{
  "scale_shift_norm": true,
  "lr": 0.0046,
  "steps": 9400
}
Rows from block 9 of a small image diffusion model, named by matrix and row number. Rows with one number belong to one channel. Each number is 50 + 10 x the weight over its row's rms, rounded and kept within 0 to 99. All counts start at 0.
After each channel's rows are labels from the 100 images, of 14976 (inputs lightly noised), where the channel reaches its highest value: "strongest on" is what is common among them. Only what is clearly more common there than usual is listed. The data: photos of plants, animals and fungi (iNaturalist). In brackets: how many of the 100, against the usual share in percent.
# convs0: first 3x3 conv (model.mid.2.convs.0.weight, 192x192x3x3, each kernel summed), inputs 96-191
# convs1: second 3x3 conv (model.mid.2.convs.1.weight, 192x192x3x3, transposed, each kernel summed), outputs 96-191

convs0.131:39 38 42 44 43 34 45 51 40 32 38 46 43 40 47 36 41 52 34 33 31 47 46 45 51 38 38 41 56 35 44 54 45 40 46 53 45 37 50 26 48 52 40 42 62 40 37 37 34 52 40 42 57 46 50 49 40 50 39 47 46 29 43 40 42 42 46 59 48 25 38 54 47 46 38 38 46 53 41 47 41 36 43 42 40 45 43 58 49 60 41 37 41 38 45 42
convs1.131:53 58 54 51 49 60 42 52 57 65 40 69 57 51 52 62 56 53 36 47 35 58 53 54 79 53 54 41 58 54 72 60 46 48 70 43 59 53 43 36 54 53 37 51 62 50 51 65 49 57 49 50 49 70 51 56 50 61 64 56 47 22 65 42 65 56 49 44 51 79 33 59 45 60 50 49 62 75 63 60 49 40 68 43 49 48 50 59 56 50 51 66 54 53 73 46
strongest on: phylum Arthropoda (66 vs 30.9); class Insecta (65 vs 29.2)

convs0.155:36 56 55 58 74 35 65 50 46 58 26 49 47 41 53 47 39 66 48 49 44 54 46 44 45 46 49 57 58 61 50 51 40 40 62 47 39 38 55 33 53 44 44 55 62 42 41 39 45 56 44 42 48 33 45 48 42 41 45 55 56 55 54 52 48 41 44 40 48 41 41 49 49 43 47 57 49 58 51 57 33 29 48 46 42 50 44 59 33 65 34 51 48 47 69 28
convs1.155:43 51 53 50 57 39 40 48 53 59 53 50 60 37 30 47 65 68 58 43 65 46 46 66 51 60 35 68 44 70 55 69 50 60 53 50 57 51 51 40 50 60 43 49 40 51 58 38 55 46 44 48 59 52 51 44 60 40 48 55 52 44 48 63 61 57 48 31 32 55 35 50 32 28 41 56 64 55 67 30 58 34 56 60 44 41 70 44 57 63 54 57 54 50 59 54
strongest on: phylum Tracheophyta (28 vs 7.3); kingdom Plantae (28 vs 7.3)

convs0.164:41 60 59 59 71 42 58 43 52 73 27 49 39 38 62 56 40 53 43 45 50 62 39 30 50 44 43 51 53 59 53 52 39 42 65 57 44 41 48 38 36 33 45 46 54 36 48 45 40 58 44 35 46 38 56 50 53 40 53 59 59 55 71 39 48 39 48 47 47 40 41 53 39 41 53 51 48 62 45 52 24 36 42 46 46 45 40 56 33 57 32 48 50 45 59 27
convs1.164:38 48 34 53 60 49 38 60 49 45 60 34 67 46 45 40 65 70 53 51 63 48 62 59 40 65 51 56 43 61 51 54 66 51 37 60 58 57 51 60 49 52 63 57 41 51 44 30 71 38 47 48 54 35 55 41 64 56 44 62 50 51 35 65 63 55 42 48 43 47 51 65 42 37 55 59 67 42 56 34 62 61 36 59 53 40 56 41 55 59 55 37 62 53 34 61
strongest on: phylum Tracheophyta (31 vs 7.3); kingdom Plantae (31 vs 7.3); class Magnoliopsida (28 vs 5.6)

convs0.55:40 47 65 57 72 52 35 39 50 53 38 58 55 45 57 57 48 50 38 48 52 65 45 48 41 39 51 45 53 39 53 61 53 31 71 44 56 36 53 35 45 39 64 63 63 41 34 52 57 53 52 35 48 61 49 51 58 46 59 66 36 35 67 60 68 48 45 46 57 30 42 46 48 52 41 39 42 71 58 53 40 41 43 54 24 40 41 56 37 33 47 58 33 63 74 34
convs1.55:58 59 46 52 44 66 49 60 44 53 53 54 58 61 44 54 39 56 58 74 51 44 60 70 46 78 52 55 65 43 51 39 53 65 33 66 46 44 57 50 47 59 46 50 56 65 61 49 48 57 68 52 62 51 55 57 53 70 50 50 53 41 53 48 46 48 41 57 44 44 57 62 64 57 64 63 66 59 52 50 56 66 58 49 49 60 60 50 67 40 49 59 62 57 52 60
strongest on: class Insecta (59 vs 29.2)

convs0.133:40 44 40 39 49 43 42 49 47 41 50 45 45 46 49 48 42 50 31 36 28 57 54 44 56 43 41 45 55 28 49 57 46 46 43 52 55 50 46 26 42 51 43 39 57 42 39 41 36 46 46 43 49 49 53 47 30 53 45 47 51 34 52 39 37 46 43 47 45 26 44 43 41 51 32 38 43 59 42 51 34 37 44 39 40 42 50 55 35 56 33 47 40 39 47 33
convs1.133:50 50 45 51 59 50 42 65 48 47 64 39 59 54 54 41 47 66 67 65 63 41 62 61 33 74 52 52 51 50 36 51 64 58 36 58 43 52 54 66 49 48 65 60 35 50 53 37 58 44 45 40 50 34 57 50 65 60 46 57 59 67 36 62 41 61 46 57 44 39 58 64 43 42 65 52 59 36 41 44 64 69 40 63 55 52 59 50 51 56 56 33 55 45 24 56
strongest on: order Lepidoptera (31 vs 13.7)

convs0.27:40 58 50 45 61 31 42 59 57 58 43 53 50 40 48 50 56 51 41 41 44 48 33 36 43 49 45 56 43 41 45 45 49 50 57 55 63 46 46 23 52 40 61 77 64 57 48 40 52 42 44 45 47 38 42 38 37 46 48 55 32 50 72 41 53 54 56 37 41 39 35 46 38 48 39 51 52 38 69 46 46 24 50 55 36 41 39 50 54 32 46 55 41 57 69 28
convs1.27:63 56 55 47 38 70 48 50 49 60 46 65 50 54 55 67 34 38 47 65 34 57 50 49 69 53 55 43 67 44 56 42 41 53 58 46 49 38 48 42 51 50 42 46 66 52 62 69 33 57 57 48 47 66 48 62 38 66 63 43 51 41 62 39 46 49 47 57 57 51 55 49 66 68 57 46 52 68 47 65 44 55 65 35 42 59 45 57 53 42 42 61 49 51 57 41
strongest on: phylum Arthropoda (62 vs 30.9); class Insecta (61 vs 29.2)

convs0.58:40 53 64 42 71 55 44 46 53 59 46 59 60 36 59 64 48 51 39 66 58 65 41 42 49 44 51 57 58 49 50 57 41 46 75 48 53 41 30 41 48 43 49 56 55 33 43 44 43 53 51 48 46 50 49 51 53 42 61 57 51 36 67 53 56 54 52 44 34 30 46 45 56 58 47 45 50 66 67 59 39 34 48 44 15 53 52 74 38 45 36 54 38 60 76 33
convs1.58:52 60 26 42 44 66 34 59 49 45 54 42 66 53 56 52 63 63 41 56 47 52 67 61 53 60 60 41 50 41 51 45 70 54 34 52 54 65 56 52 45 56 65 43 54 44 35 41 64 34 56 49 46 43 63 57 58 73 49 62 45 38 40 46 60 41 42 63 50 43 55 76 45 51 66 52 67 53 46 52 54 80 38 49 57 42 42 41 38 45 44 39 68 62 32 67
strongest on: phylum Arthropoda (69 vs 30.9); class Insecta (67 vs 29.2)

convs0.143:41 44 40 36 44 33 50 62 44 34 37 52 44 50 37 39 47 51 40 36 21 48 49 46 44 42 38 43 47 30 44 52 40 47 42 50 49 38 42 29 41 42 50 50 63 49 45 33 34 54 33 39 58 37 52 48 26 45 37 35 29 42 48 32 46 42 38 52 48 27 35 46 51 54 40 43 35 55 43 46 51 37 45 45 47 44 46 51 45 58 47 49 48 38 48 46
convs1.143:60 53 58 53 48 59 45 56 49 67 47 65 52 50 59 63 44 52 40 60 39 57 45 55 77 57 54 45 64 52 67 59 41 51 66 46 43 42 53 38 58 55 36 44 64 48 63 68 39 61 57 53 50 69 44 58 45 59 61 46 63 34 64 46 48 53 50 45 51 70 47 48 56 61 52 49 62 77 58 62 43 48 72 43 38 54 49 57 56 45 45 64 53 62 72 44
strongest on: class Insecta (62 vs 29.2); phylum Arthropoda (62 vs 30.9)

convs0.134:52 52 48 42 53 53 52 57 38 47 37 53 41 46 55 45 38 52 37 40 25 58 48 49 49 42 46 31 52 34 50 49 53 39 48 53 51 48 49 28 52 46 37 45 65 44 39 52 38 55 40 47 53 47 49 56 38 57 53 47 47 33 42 27 42 35 32 54 51 30 45 51 41 60 39 40 51 54 39 52 45 43 43 47 52 43 57 53 49 55 41 37 42 47 51 49
convs1.134:45 54 50 54 58 47 46 54 59 60 47 60 57 50 48 52 68 62 39 42 51 56 47 56 70 59 44 55 50 71 70 67 43 51 65 47 57 53 51 36 57 58 39 50 51 55 60 52 53 49 47 51 58 68 44 45 58 49 57 54 51 24 58 57 67 60 49 35 50 80 33 57 36 49 43 57 70 68 75 50 55 31 69 51 48 44 58 52 59 66 54 64 53 58 80 49
strongest on: class Insecta (59 vs 29.2)

convs0.3:42 40 50 50 48 45 59 49 34 37 44 32 37 49 43 38 43 40 43 55 51 37 52 46 48 50 46 42 43 36 31 47 33 50 36 49 51 51 51 58 46 45 45 52 41 37 24 39 43 42 41 54 45 39 50 51 35 50 31 42 42 42 49 57 43 41 40 60 54 29 44 43 51 58 53 49 45 46 35 54 42 60 50 50 78 53 38 52 47 41 56 36 53 40 42 45
convs1.3:47 52 63 63 61 36 64 53 58 69 44 64 52 50 46 53 61 57 43 42 49 54 42 51 67 53 44 52 59 69 68 66 38 48 72 47 53 49 54 39 60 55 35 50 60 55 63 58 51 60 54 51 60 65 43 52 53 47 56 52 53 36 65 55 57 59 52 39 46 82 33 49 50 47 45 65 59 65 69 55 50 26 76 58 55 51 57 62 63 71 52 68 55 57 81 50
strongest on: order Lepidoptera (39 vs 13.7)

convs0.141:59 53 50 40 51 58 45 48 29 45 55 37 48 57 45 45 40 45 49 58 57 51 57 54 55 49 53 42 50 32 27 39 47 56 46 53 50 60 49 72 45 53 65 59 42 47 22 44 55 40 44 54 47 49 51 60 40 55 40 45 46 44 40 56 48 44 42 66 60 27 71 60 66 63 68 42 53 50 24 52 56 70 45 59 77 59 42 52 45 31 56 35 52 47 37 66
convs1.141:47 51 62 63 61 35 63 54 57 69 43 64 50 48 47 52 60 55 44 43 49 53 40 51 68 54 40 54 59 71 68 64 37 48 70 49 52 49 52 38 60 55 33 51 59 53 64 59 50 59 53 51 59 64 44 49 53 48 56 53 54 34 64 56 57 56 52 37 46 82 31 49 47 47 41 64 57 65 70 52 49 23 76 57 55 50 58 60 62 70 53 66 52 55 82 50
strongest on: order Lepidoptera (35 vs 13.7)

convs0.57:39 47 61 55 69 55 43 53 35 43 38 56 61 31 39 49 52 50 42 58 66 55 41 52 25 61 51 52 48 34 47 55 51 45 70 48 67 46 44 38 58 31 56 69 60 46 47 38 48 49 51 38 53 51 52 54 43 39 58 61 42 35 53 60 65 55 50 47 53 16 46 36 58 57 44 51 49 71 68 70 48 56 51 54 33 44 55 61 44 34 49 52 42 60 78 37
convs1.57:48 58 61 58 54 47 61 52 58 69 44 62 44 47 49 58 54 51 38 45 39 59 46 49 74 52 51 44 65 62 68 61 39 50 71 39 50 46 55 38 55 52 36 42 66 53 57 62 45 58 60 52 56 68 41 56 46 52 59 52 52 28 65 49 54 56 50 40 46 81 36 50 54 51 47 60 56 71 62 61 46 31 77 48 46 49 50 65 57 60 50 68 53 58 74 47
strongest on: order Lepidoptera (32 vs 13.7)

convs0.165:27 61 55 49 71 32 58 53 44 43 39 33 55 39 47 44 32 57 35 44 50 45 41 29 45 55 44 60 59 55 27 56 38 48 64 59 44 52 68 37 42 44 52 44 59 48 40 32 43 47 48 38 46 36 51 46 41 39 43 54 55 49 60 43 43 50 51 54 34 42 37 60 64 51 50 61 50 57 62 57 37 42 46 53 51 35 42 53 37 65 42 50 40 58 63 46
convs1.165:61 58 67 61 51 55 52 51 50 70 46 69 51 52 37 65 45 49 61 66 51 54 49 56 62 64 50 60 59 59 57 59 44 50 71 55 54 36 46 41 50 50 37 63 56 56 70 61 39 68 53 45 57 67 56 59 53 55 65 49 46 50 64 50 55 63 51 50 43 45 50 48 67 57 58 56 54 65 61 55 59 48 72 48 38 66 66 63 68 52 56 62 52 46 57 49
strongest on: order Lepidoptera (36 vs 13.7)

convs0.150:33 46 62 55 71 32 69 48 46 50 42 52 57 39 48 54 48 59 40 45 52 51 44 36 45 47 46 50 61 52 47 56 33 39 58 51 48 42 58 34 50 32 50 48 60 41 45 41 40 55 51 39 50 47 41 44 44 45 47 54 46 47 66 52 47 48 48 44 42 38 38 42 49 52 47 53 47 65 55 55 30 36 47 49 52 47 32 47 42 60 22 46 43 47 61 20
convs1.150:44 55 42 60 51 47 50 62 53 57 58 40 61 50 47 40 67 73 61 55 62 42 71 67 44 71 49 56 49 50 54 54 60 61 40 60 49 55 58 56 52 59 63 53 45 61 53 31 65 39 59 49 60 41 53 50 64 62 40 70 60 48 41 62 57 48 52 57 37 48 40 72 42 36 57 61 71 46 54 40 63 70 50 62 51 41 69 44 53 58 60 47 58 60 42 60
strongest on: phylum Tracheophyta (26 vs 7.3); kingdom Plantae (26 vs 7.3)

convs0.49:45 54 62 50 68 64 34 49 58 65 46 63 50 43 63 57 49 43 37 58 61 65 46 43 51 41 49 46 58 52 51 54 46 37 73 58 48 37 50 38 41 32 52 57 55 29 35 45 48 51 53 42 43 50 46 47 47 43 60 57 46 37 60 55 55 55 41 45 51 33 48 50 57 56 47 48 53 72 53 57 38 41 41 48 32 40 36 59 42 30 40 54 43 55 70 31
convs1.49:45 49 48 60 55 42 49 55 51 47 60 42 63 53 32 44 60 67 69 60 70 42 54 64 40 67 43 72 51 60 53 54 61 60 39 65 56 53 58 57 51 59 58 59 41 60 63 30 61 42 49 46 67 39 61 49 65 51 47 55 53 60 41 64 59 51 50 53 39 33 47 58 48 39 53 58 64 43 62 38 64 60 48 61 47 48 69 44 61 56 60 52 58 54 40 60
strongest on: class Insecta (59 vs 29.2)

convs0.66:25 41 66 55 60 33 36 47 37 39 33 45 54 35 52 43 45 54 38 51 59 55 42 44 33 52 52 40 61 47 57 60 48 48 65 47 61 44 54 31 57 50 56 58 62 47 29 44 53 43 56 43 55 52 50 50 46 43 53 67 52 35 65 63 66 51 48 53 36 24 39 48 56 55 46 47 57 60 61 57 36 54 56 53 32 42 53 64 51 33 45 63 40 50 71 39
convs1.66:51 64 51 52 39 74 45 51 50 64 54 66 65 52 52 62 45 46 44 55 35 62 57 61 77 58 56 40 59 44 62 52 52 41 65 47 56 58 49 38 47 45 50 55 65 56 46 65 52 53 51 41 50 66 58 53 46 66 67 45 35 19 56 40 72 55 46 46 54 63 45 69 50 63 57 49 61 74 58 65 52 49 64 37 34 45 51 56 55 45 57 55 55 55 55 44
strongest on: class Insecta (65 vs 29.2); phylum Arthropoda (65 vs 30.9)

convs0.153:26 45 54 46 71 26 66 51 46 49 40 38 54 26 39 53 49 60 43 40 53 45 43 39 53 51 36 59 59 53 46 49 34 45 69 54 51 43 65 38 60 48 49 45 49 37 48 39 43 47 48 42 52 27 52 49 46 44 40 61 45 52 58 52 49 42 40 49 48 39 34 39 54 50 50 56 45 55 53 61 34 33 45 48 45 45 41 54 41 67 28 49 51 48 59 29
convs1.153:53 56 64 61 50 48 66 49 51 73 37 67 43 52 41 64 49 49 49 56 41 58 50 54 75 53 49 48 70 57 69 65 48 49 69 41 54 47 52 50 57 51 39 53 65 56 60 61 42 57 52 56 58 68 46 61 50 55 66 55 47 34 63 45 51 56 55 48 56 66 41 53 56 55 48 58 51 75 58 60 47 46 78 46 48 58 51 64 57 58 50 69 55 61 77 47
strongest on: phylum Tracheophyta (26 vs 7.3); kingdom Plantae (26 vs 7.3)