{"dataset": "photos of plants, animals and fungi (iNaturalist)", "train_examples": 155796, "image_size": 32, "horizontal_flip": true, "conditioning": "none", "cond_dim": 192, "norm": "groupnorm", "scale_shift_norm": true, "residual_init": "scaled_by_depth", "batch_size": 128, "epochs": 7.7, "lr_schedule": "cosine", "final_lr_fraction": 0, "warmup_steps": 1880, "weight_decay": 0.1}
Rows from block 4, named by matrix and row number. Rows with one number belong to one channel. Each number is 500 + 50 x the weight over its row's rms, rounded and kept within 0 to 999. All counts start at 0. Numbers have three digits each. After the name is the row's rms in percent of the matrix's.
# convs0: first 3x3 conv (model.enc.2.0.convs.0.weight, 192x192x3x3), inputs 156-168, a 3x3 kernel for each
# convs1: second 3x3 conv (model.enc.2.0.convs.1.weight, 192x192x3x3, transposed), outputs 156-168, a 3x3 kernel for each
convs0.52 102:486505527580476443533506476566585478514562545464453494471473533496506512534577521427377485507452491476522501404458550552500479545585470528472419469452424502547550483476555578515360440576424474436504616550455551559483548511474548473380495529511504542539538518476517544491441488465419476672516445543419416526529496503517556471468599598401521600415467533
convs0.53 040:499527506482410467502508466429474467430521539378472510490509488506455500497475483451503446407338415413441462484521462476454472493480482471469449493567499431529483478565496496436401423444434527546491501478475482508501474461515498437451434479456496504461529474479492459440436415398440581606457426503456520475473493512487519525453475471501489487457427439
convs0.54 038:501526512490450507460493499489506467451537498381533553469520534515466540515481494422458546424362483445411469410451501472437510457434458484471447481519449464589549458517478530430412486449438493512492522491500507471476535475485497442382423531475514491496518452484495468475460433407414540573427439539447482480491502521496496494483482480497490493462404439
convs0.55 145:527546476546541444452455541505524490445490517483589545505508511537527464532473506489429475494490380465397466465523488596596477517453531543485420493447463542606549444522487541603402476434548482550514586618481526486512563561472562498458493530560488559523533555491532505553501555538444453532495651462473524494555552426523490516493479536451467527470476500
convs0.56 178:526436460480466439465600498521596523512554561562476463489477513458461471436534528476463529453399479362468502556431510515471451435630579504496481447458471434406430588513506554503431394637534542474441594496447518584549560537504505531482440512482526525518503538504495583533421498542454495568489371423546475490530456458451556536428555601407514600470489530
convs0.57 056:542524437545507460515479471447485451488566499478501438540569543592646552553609554534565569559605573574612632543553481558572487510537495556590572583672591528577541467473472492481495492506550437467423453374381434398403466472470473437462414457456489468471464432487474473468507537465489584517452515441509537516504491464471498470448454433418447457427487480
convs0.58 104:486461510456486472486617480538660505566567513519441478518494499471478478505559495521443488462390452470548470504436505442501473499694481525500469487466426472444455584505539460526434412641414501464474528524505527626522497522471439536440463497450515533541478571514485544471439541444542505506497380464515426476474467470468603487473605566450530526489462476
convs0.59 085:497497468507470464480427456479537514521582524495502474564590554580662599551624588563567572601639626609657651503507473527552490494494449600644623598660633548617600466465487472453495525480465449452423440422407443430385480487500461424451478456461481473476468456474500479456524560482555602536472546502508492503489515493482485452427482460439496472451495474
convs0.60 090:503486501583563440493493500599604553504513537462479487498463497506531471539525496506413470524541442534484409433424476516617444486527468508507408507416418541581535505493551533626367452501445462420489554554476509543483503545501521478392493503533511559547512531467488496507503573505466409627498524518461418504496550472508516438522590617452506556422406492
convs0.61 114:543533474534508472497491462468510484501546514503526507529551500550586540479548533509512522538570537529574610551524463537500462478483468548592569601632597519554559447418428438422467471450481448455411436408394438406383509503527497466502477467462469432442437413433477439430519526481528518490460494471525517527508506479464494498427445439439472470435484468
convs0.62 134:475408446456440577480443496464502528579539511500503503493454437474458481483451488534457412480444510463475523521441396449451563471432512500496510474458455421442455514492468413482676500448529478469482439483607463501580497523575415521608458509461468503484474526576505478455465459513549558392479503546527501449471492588491517608503474471585514446613573473
convs0.63 156:519547471568418434488494501501493452485523572510498531444484527472468485494524518406396504421388464416459540474524535599494471524529529495440468448447519463509506516508517620497421497521546534537500632509400537486465603554458600485502502542522507529506576526506541547522417485533391542647505472484460478522541479481504508545435499553420549638404492563
convs0.64 047:510531509498546553494514503578606545512572497466507507518558531554577549568568557503552581553582540512602584438462497452479487481478469536575504549615488532585517507475471479484519498471493457471453520517551489505515553508479434467426446493445504470486467461487478454482435458460510535539481515499437484496494509472519504497517468508506393449471406462
convs0.65 046:566522493499386403471470448474503480486496477465493481599579536585589522539576514500555547548541474544589550584556491571486468488498481615617580573680607530563490496557502435444459473496489451522472467483448459468432561508509425437505433462467516491470496453452496467470489484445522523490476488458477536481513522450450498442479470442508461469428407404
convs0.66 047:488492566487522480554576483535599495506545502460423430503517543517535542571632552482399464500453475502539484433418504443489458560651498532539460511477472470482492523464522448488404426582450487453467499499465521602486491502461453442398408486472521515515496526463515539494466472448470453579432385449440414489456469468500589451467546538438481495432443480
convs0.67 095:485470519518483462498622455521639512544579482516429467518496509512486508507576490502453473510426466459505425497443510489462507484678491539507476482530426506468458568497538519471451414652402475434459497473482521601511507504499427525410428536433525532535494517521481563491425517466494550513479383484487438470492455496466575484495603537436523523462458479
convs0.68 196:504405390452467559477493555429484533562523532544529517519477463472483461499480513545480422477448460500500548584465401463483542491486585498534532479500509451447474556491391444506628458465581534480417472504560451516589510495539461542639438502486481478461476523580471504498474457529527500376570500479581518435476491539483535629477460507546475476613567477
convs0.69 207:555441388456460490486530544423488532537532542564546482528507485496492475482501542544509433447462453446499572656527420532496495462532629508523550487532516485465461539500377500492548436535609544485387539483477470516559529481504481526579440488489500503464500495565483540528531482601466494457546459399612552430515506493449541620438471560467449523562544483
convs0.70 035:482512497481469455466460463462497465484570496476590492440488459488436491477456485396444462409368389415361384412497467451435488464445491456420399503457396510542428462479500494437464461412451462504482444434459466453498478460469471412436459448411479531474491484478477454460445434397451522533462461513441468501495497511518521529458469458480537477447442449
convs0.71 078:570514487561504424541479444451458460448497466427489466457456450480474489456471448427412429450422423477452461518497484518502480495499480462483481536556516488519496437430440440402449467436456438466418438438423437421373520503511502464480487477457467425426424410399440431438518543501503501487440455447520513526500504507512482497428450437453469487460453455
convs0.72 140:463402509506483572520533484547524507625489455535436445497480467486471504494489509499484470493497487467492465485402462469438566469513513506522488482465452504470474481473517439481644468559557454444525411483605463543574517554561451541552528534495483496545486534573500532508484464472602533438479435482497424452462467569456531582542521486593520438573511483
convs0.73 122:555480462505407425524486438455483440500515443448499481477480462491492499489488492448446485422463463468527539555508515499452491543523503483506482479520507448455436453394427398361457425455462497488439451445428466491431510450469405435441439503426479395407427383403448436395512498459567532496473423432548522538505475506520522536455467432497484483495474455
convs0.74 218:456425553512502538566578451589573525590499441498456463530492480507488497482499468548521483522529495485533457511433512470467542503557423541553511505522463528442437517472574434486575539615459450428514408467577497579496502564567454553505578499448484506542493533523503539477503509431582506436417413494524442486460486579456559509569598487576528445513482482
convs0.75 058:519494480546484425574549452514528496474465432439452473472463466453490459490527484455442484401476464432473458451445417465515424541549411476465458437394409429430389431480491464526397507577444427412446474464407547556453459481471477440374457462446470494473476484434494494463445441427438385495405389444465444465437499494542567438438517504470487531443446507
convs0.76 201:458429555515529563560575467598594542574486438484473478526488473513500489481495486560527478518515481493521454516430504475512562511568449520533510510501437511450439520449534415517554534592425450424498408486584511598505478540556454553487577482422483508531482541518499522465508521440575479429411419507527434474450491564462562503577611512568513434502466457
convs0.77 040:544492510498478500496503511437464461432482466398435432452431451451447439466452476436450438410407401400428419495448468496446471479469475408418417376427415420475426483455452411350404419440486433441443407425456406446468482461473389394450474503475483499468464456498469469520437417446484509492433405454495504489490514510491479483460464480502456490499437457
convs0.78 239:431401526468510604534590516542567524600526473513476458512491470493481514488503516531495459503487490486526503506428488451465578479571539520523484519507459514473451501445497422493633486589554446417477399449572467567571472509559441553550534522452457487539473545572507537491491508479569522423450426485534444455469459555448559597543563508569530454545502471
convs1.52 105:525469415551494347549586489443493432467486523500386420489502502487491473472480489503470506520514527479473534555473433558502351570578493479489501465506514485453507497541500466517553461428498537443445605480340480577501520551501481483459542519510494523469449459424503499487421474506397469475454515503487413494598476443504581525455550516432509575470397475
convs1.53 042:475504418558555390485469450444448512456430553497531481486494483522497462518530495525519508540541514566559523528529444603585405517531488479477488464494539490518514535545582481501588547531572465458364487514332431391426493516475457463441444432452549520488575514483538556556519523456581599493533558529505502471515555434433412453532530581488469602548579553
convs1.54 038:475527445525530408490492477424424517470423536513519456496511472518535483497529494549557474574612534531537510529565438538582417494559505475495479503518515492510485534532564502487564518532547489478366481483307430393441485516507468451434498482481536523492544513495532561554470500447479533463494522517514524443508551421432428453506497571499476594527545535
convs1.55 138:489543420510440382549488431463405460460606535455470392499493485504522489502492457517512565596576530548486491496575413500464407526522455468433500496500518510530489468463479478556553489524493477583433538363363468469494478461451447423405489493460485495455451490475480495481439539470384476466484540466479572508575411481522490531479428495463619556475493460
convs1.56 186:491449488524494353551559398494518386455436492484419512528523552483495509496492476475493605460499534514512502490449520524517356548534377542555508473495511493480538489495454463512500461454481473448602590555412567573396516560492484522459498493477475520518450477432483480447500532527431448463396501523422429576547521451539555444502527474421461568432417521
convs1.57 056:518537505500471424487467442532438495500424478489425451511542525520559525508560511479471515453473491514537521435517430452509402402473396512552529535596562526569532466461481457498507472505489528600509569588477514531482516531545510489495529494496547541545530526524501508506533553499551602533505549518383427374427452386424473436530460507490455500489457453
convs1.58 104:509428445499533410487574429448588418476439440468356491518527521476498488484499497502474527459478484521507523504435488470550414483540424507552504458516479497431511504557436457536495503414502517356557508543467492635436497578463484572495498516514493520489465478474511492486474478528470468478418483504462359542505529469511596429497590477478445525485378531
convs1.59 081:505502487464458457453464467543459502490414455494414454473506501491525518483523505434454496444449490491505519393439402409461426366428395491541527509557542510531512477481458468477448464475458560603516549594527518551506550552569505490510542514522528524515510507501495500503514544516560601564523549509380403371423459415419469430519466495496441468479442455
convs1.60 088:529495441529458379530569457433479431442600508466365407499503497509518482497476475514451500553522520491469527555529447535459383539558461465464482469487507496467517515563518467546549479459510515478474593358402476582477522547498450470432524524490510541501463488446493494484413463491411430472463508489498458527577391482522591525481545505451611561473390471
convs1.61 109:487502491448453448468471441550456507509426489539458530502530519522551529508539509456478488469491491493529501413463418432470413396424349536561555554574562539554533457478486466483471472486494544584518542575502489530466515520545462450480511483490518520531511509506508496505552574548616640601585598550409449404454485432427484415516478514515470506516467514
convs1.62 134:474501601476537642536451454490458468564468463391474488508480509525509549529501508476440503498471537527490478452509583477579618578452427512486493517511480493524504468437424528514457470478486428539573348532612584481467456480516474499529470490496514512537523530553496466480545532501547536481489505476436519519405547583533459460524447459559461443425483500
convs1.63 163:502505401541513315548541431480451454468452555520454457488495501477481473485505475486512556511535543515506523506502398535512335546552430496462501476500546494500525454481491439508537455482494507513440600529294510495449499496473464439419518500466465497461445468393477510466464510497374479456405513501458497496578528441507502513467489541403473586471484496
convs1.64 049:505505499461475485460477510454438468491438464469453478501540493522580528493543504473520494506571547465508499482517495462529523453501513483542481527583536533548515498527522540529537537517559498505503466483478456449462509510508489459476549503523550544546561542540549537554450475466464501483476518494453462451430483482409452448517514514548511512498501503
convs1.65 045:504512508536519458465413418511452492469443488474456464498514507525535502531556510527513534518521511570558529429493448517552444418448391500521512480528517482524511463500494454536528443476477482548478548582475512501460516545524472496483450460476554551516573552520501476483541542473577585498553561520402458414440484402419430414522491507512482536524506487
convs1.66 046:501441450523521428516581475474561481439441465461346479494511505475494480478505496508455508515506516545534546485433440527531436531572477504553520454519502475454509500586474463537531466414522501389489551521437506606455505589513489564513520542539527552498490488467507491501472491503489506493473520503418335443546514452522582441514593513466481524464388504
convs1.67 092:517426432504552388487566455467583422521383465461389482504531513487495483485503501504494522474458489517509533492427476492582383497533438522570504480522482510442504512558460473482493501400506517352520488618435485612456528576479495544496506488513482521488477484480508498495460450524468513476442509508472354512486570430507568452484594500502405548477395526
convs1.68 201:452499603491495595582458398504457447498476455380485503522483513524491538527494472469462542488467540557531487445507574505496537601442351509485477506495470469530532482445406530506455444508494421533601429507590631494417463469498507523507470486473496512541501527525472466457571576512536524484453497500421522541433486556574455432550455442525492450388489515
convs1.69 227:458480566505465468587472355527442412448456492429485510527514541517506531520493455453488608473468538553518484439512556517476431560453318537518488493485492467513548478434411511509496433508508431554609543535506619511392501492482516511477479471455487514531493519483464465431574594497481491462416491505384508549482479481577478441551458460475500535391495528
convs1.70 030:454500448538568459502514513466401469478402486518526477452465470475460452499512501483478497502503508533536521551574521592588469518556546464438449482464499507510487567568617504498593588563595459511390445510354417417451464478462438431434446449466526496491547503510537558591506527479587593530530552519535565517486552462418429472520482563485457584550575577
convs1.71 079:498506491500484436510485455543455498543467498528470518520532537528550539523544526513518535485517534511528542445472440467479417435460395591580572575589589560580570505509511490504526478490514529570507523544482501520467509511507459455458478476478530532525538520512519503507554566541637643600612619562431469431440475438420463431527509545532513560499488532
convs1.72 153:460433580484514616487524532522522437534443415411423452497503525519501547508495508491464499505482537504536532469478628503563628528499492511525506514497454476476471514515447529518401483458438437432577401531621549541521482509528479514492489508481537512544539517518523469480533471504574518519532468500431430529440542597506521511543530455546450414454425446
convs1.73 124:525512522547536487511496463550473523535462514511450517538555546548556544540561541488506526445474529499522545460473453499510433442475408585584565561565555547563562468498464512517488471459463503543477536590483517545454511540536487509490479477471566553533593554528531496499583579538664647569585604539400460426447530449444496431534513539528481549503475529
convs1.74 220:489409490483501594471555561500551479535456411456399455509528517520509532496494537509500500483443507480496558495443536489547602466527517526560538501496464487443477522549464511512415459433407520410503415553621497611566509529525495536519496520502526515514539540526521492473460460506559521524526481499457406479436526584482566528521572492563461423479386441
convs1.75 055:544467387603547448548588489464547539469534479477410432514522519495505468502503487454401472464460472482464521583490407601531457578576480473506515442480488480451482504583549512624590474474473554445379549471443494591521487524451492549480521570503556550518557554501556558493467506489513539527540549531485366407560474494507563524503583571491560543467421464
convs1.76 203:495408474477490579491565549497548487536491405432383446517537526509504526493485528499493489486444496488491556498447524479515583485531497519565544493507468481437482538571481522533432462428409520406496414522621511622565506528519510555533499523501521519523527529518521493462445459501545512522513477494452403473437494579511577531527582499566491422457373438
convs1.77 028:473505479527545450456454433501447487495424523490474518500513500532504475516538490482492499494512505515551480547565528603601467488545471468493465460449457472482469551567549540490541545547551407464438442525385442421369493553506468477445466477490590544491608516485529515522571550492653635499559540502512557540513601508464490435578526543559505603531541560
convs1.78 240:457421567465502608509551532525542456521436428417410469517527536520508560507493513479455485481459524504522545451458601470547600515512468515545507503494448472467479518511440519517412469431422451423583421550612560586527480524541496547526501509488527518554532523511527464464518495512566526513512490490419411513450532586522559512554555458554448419445390443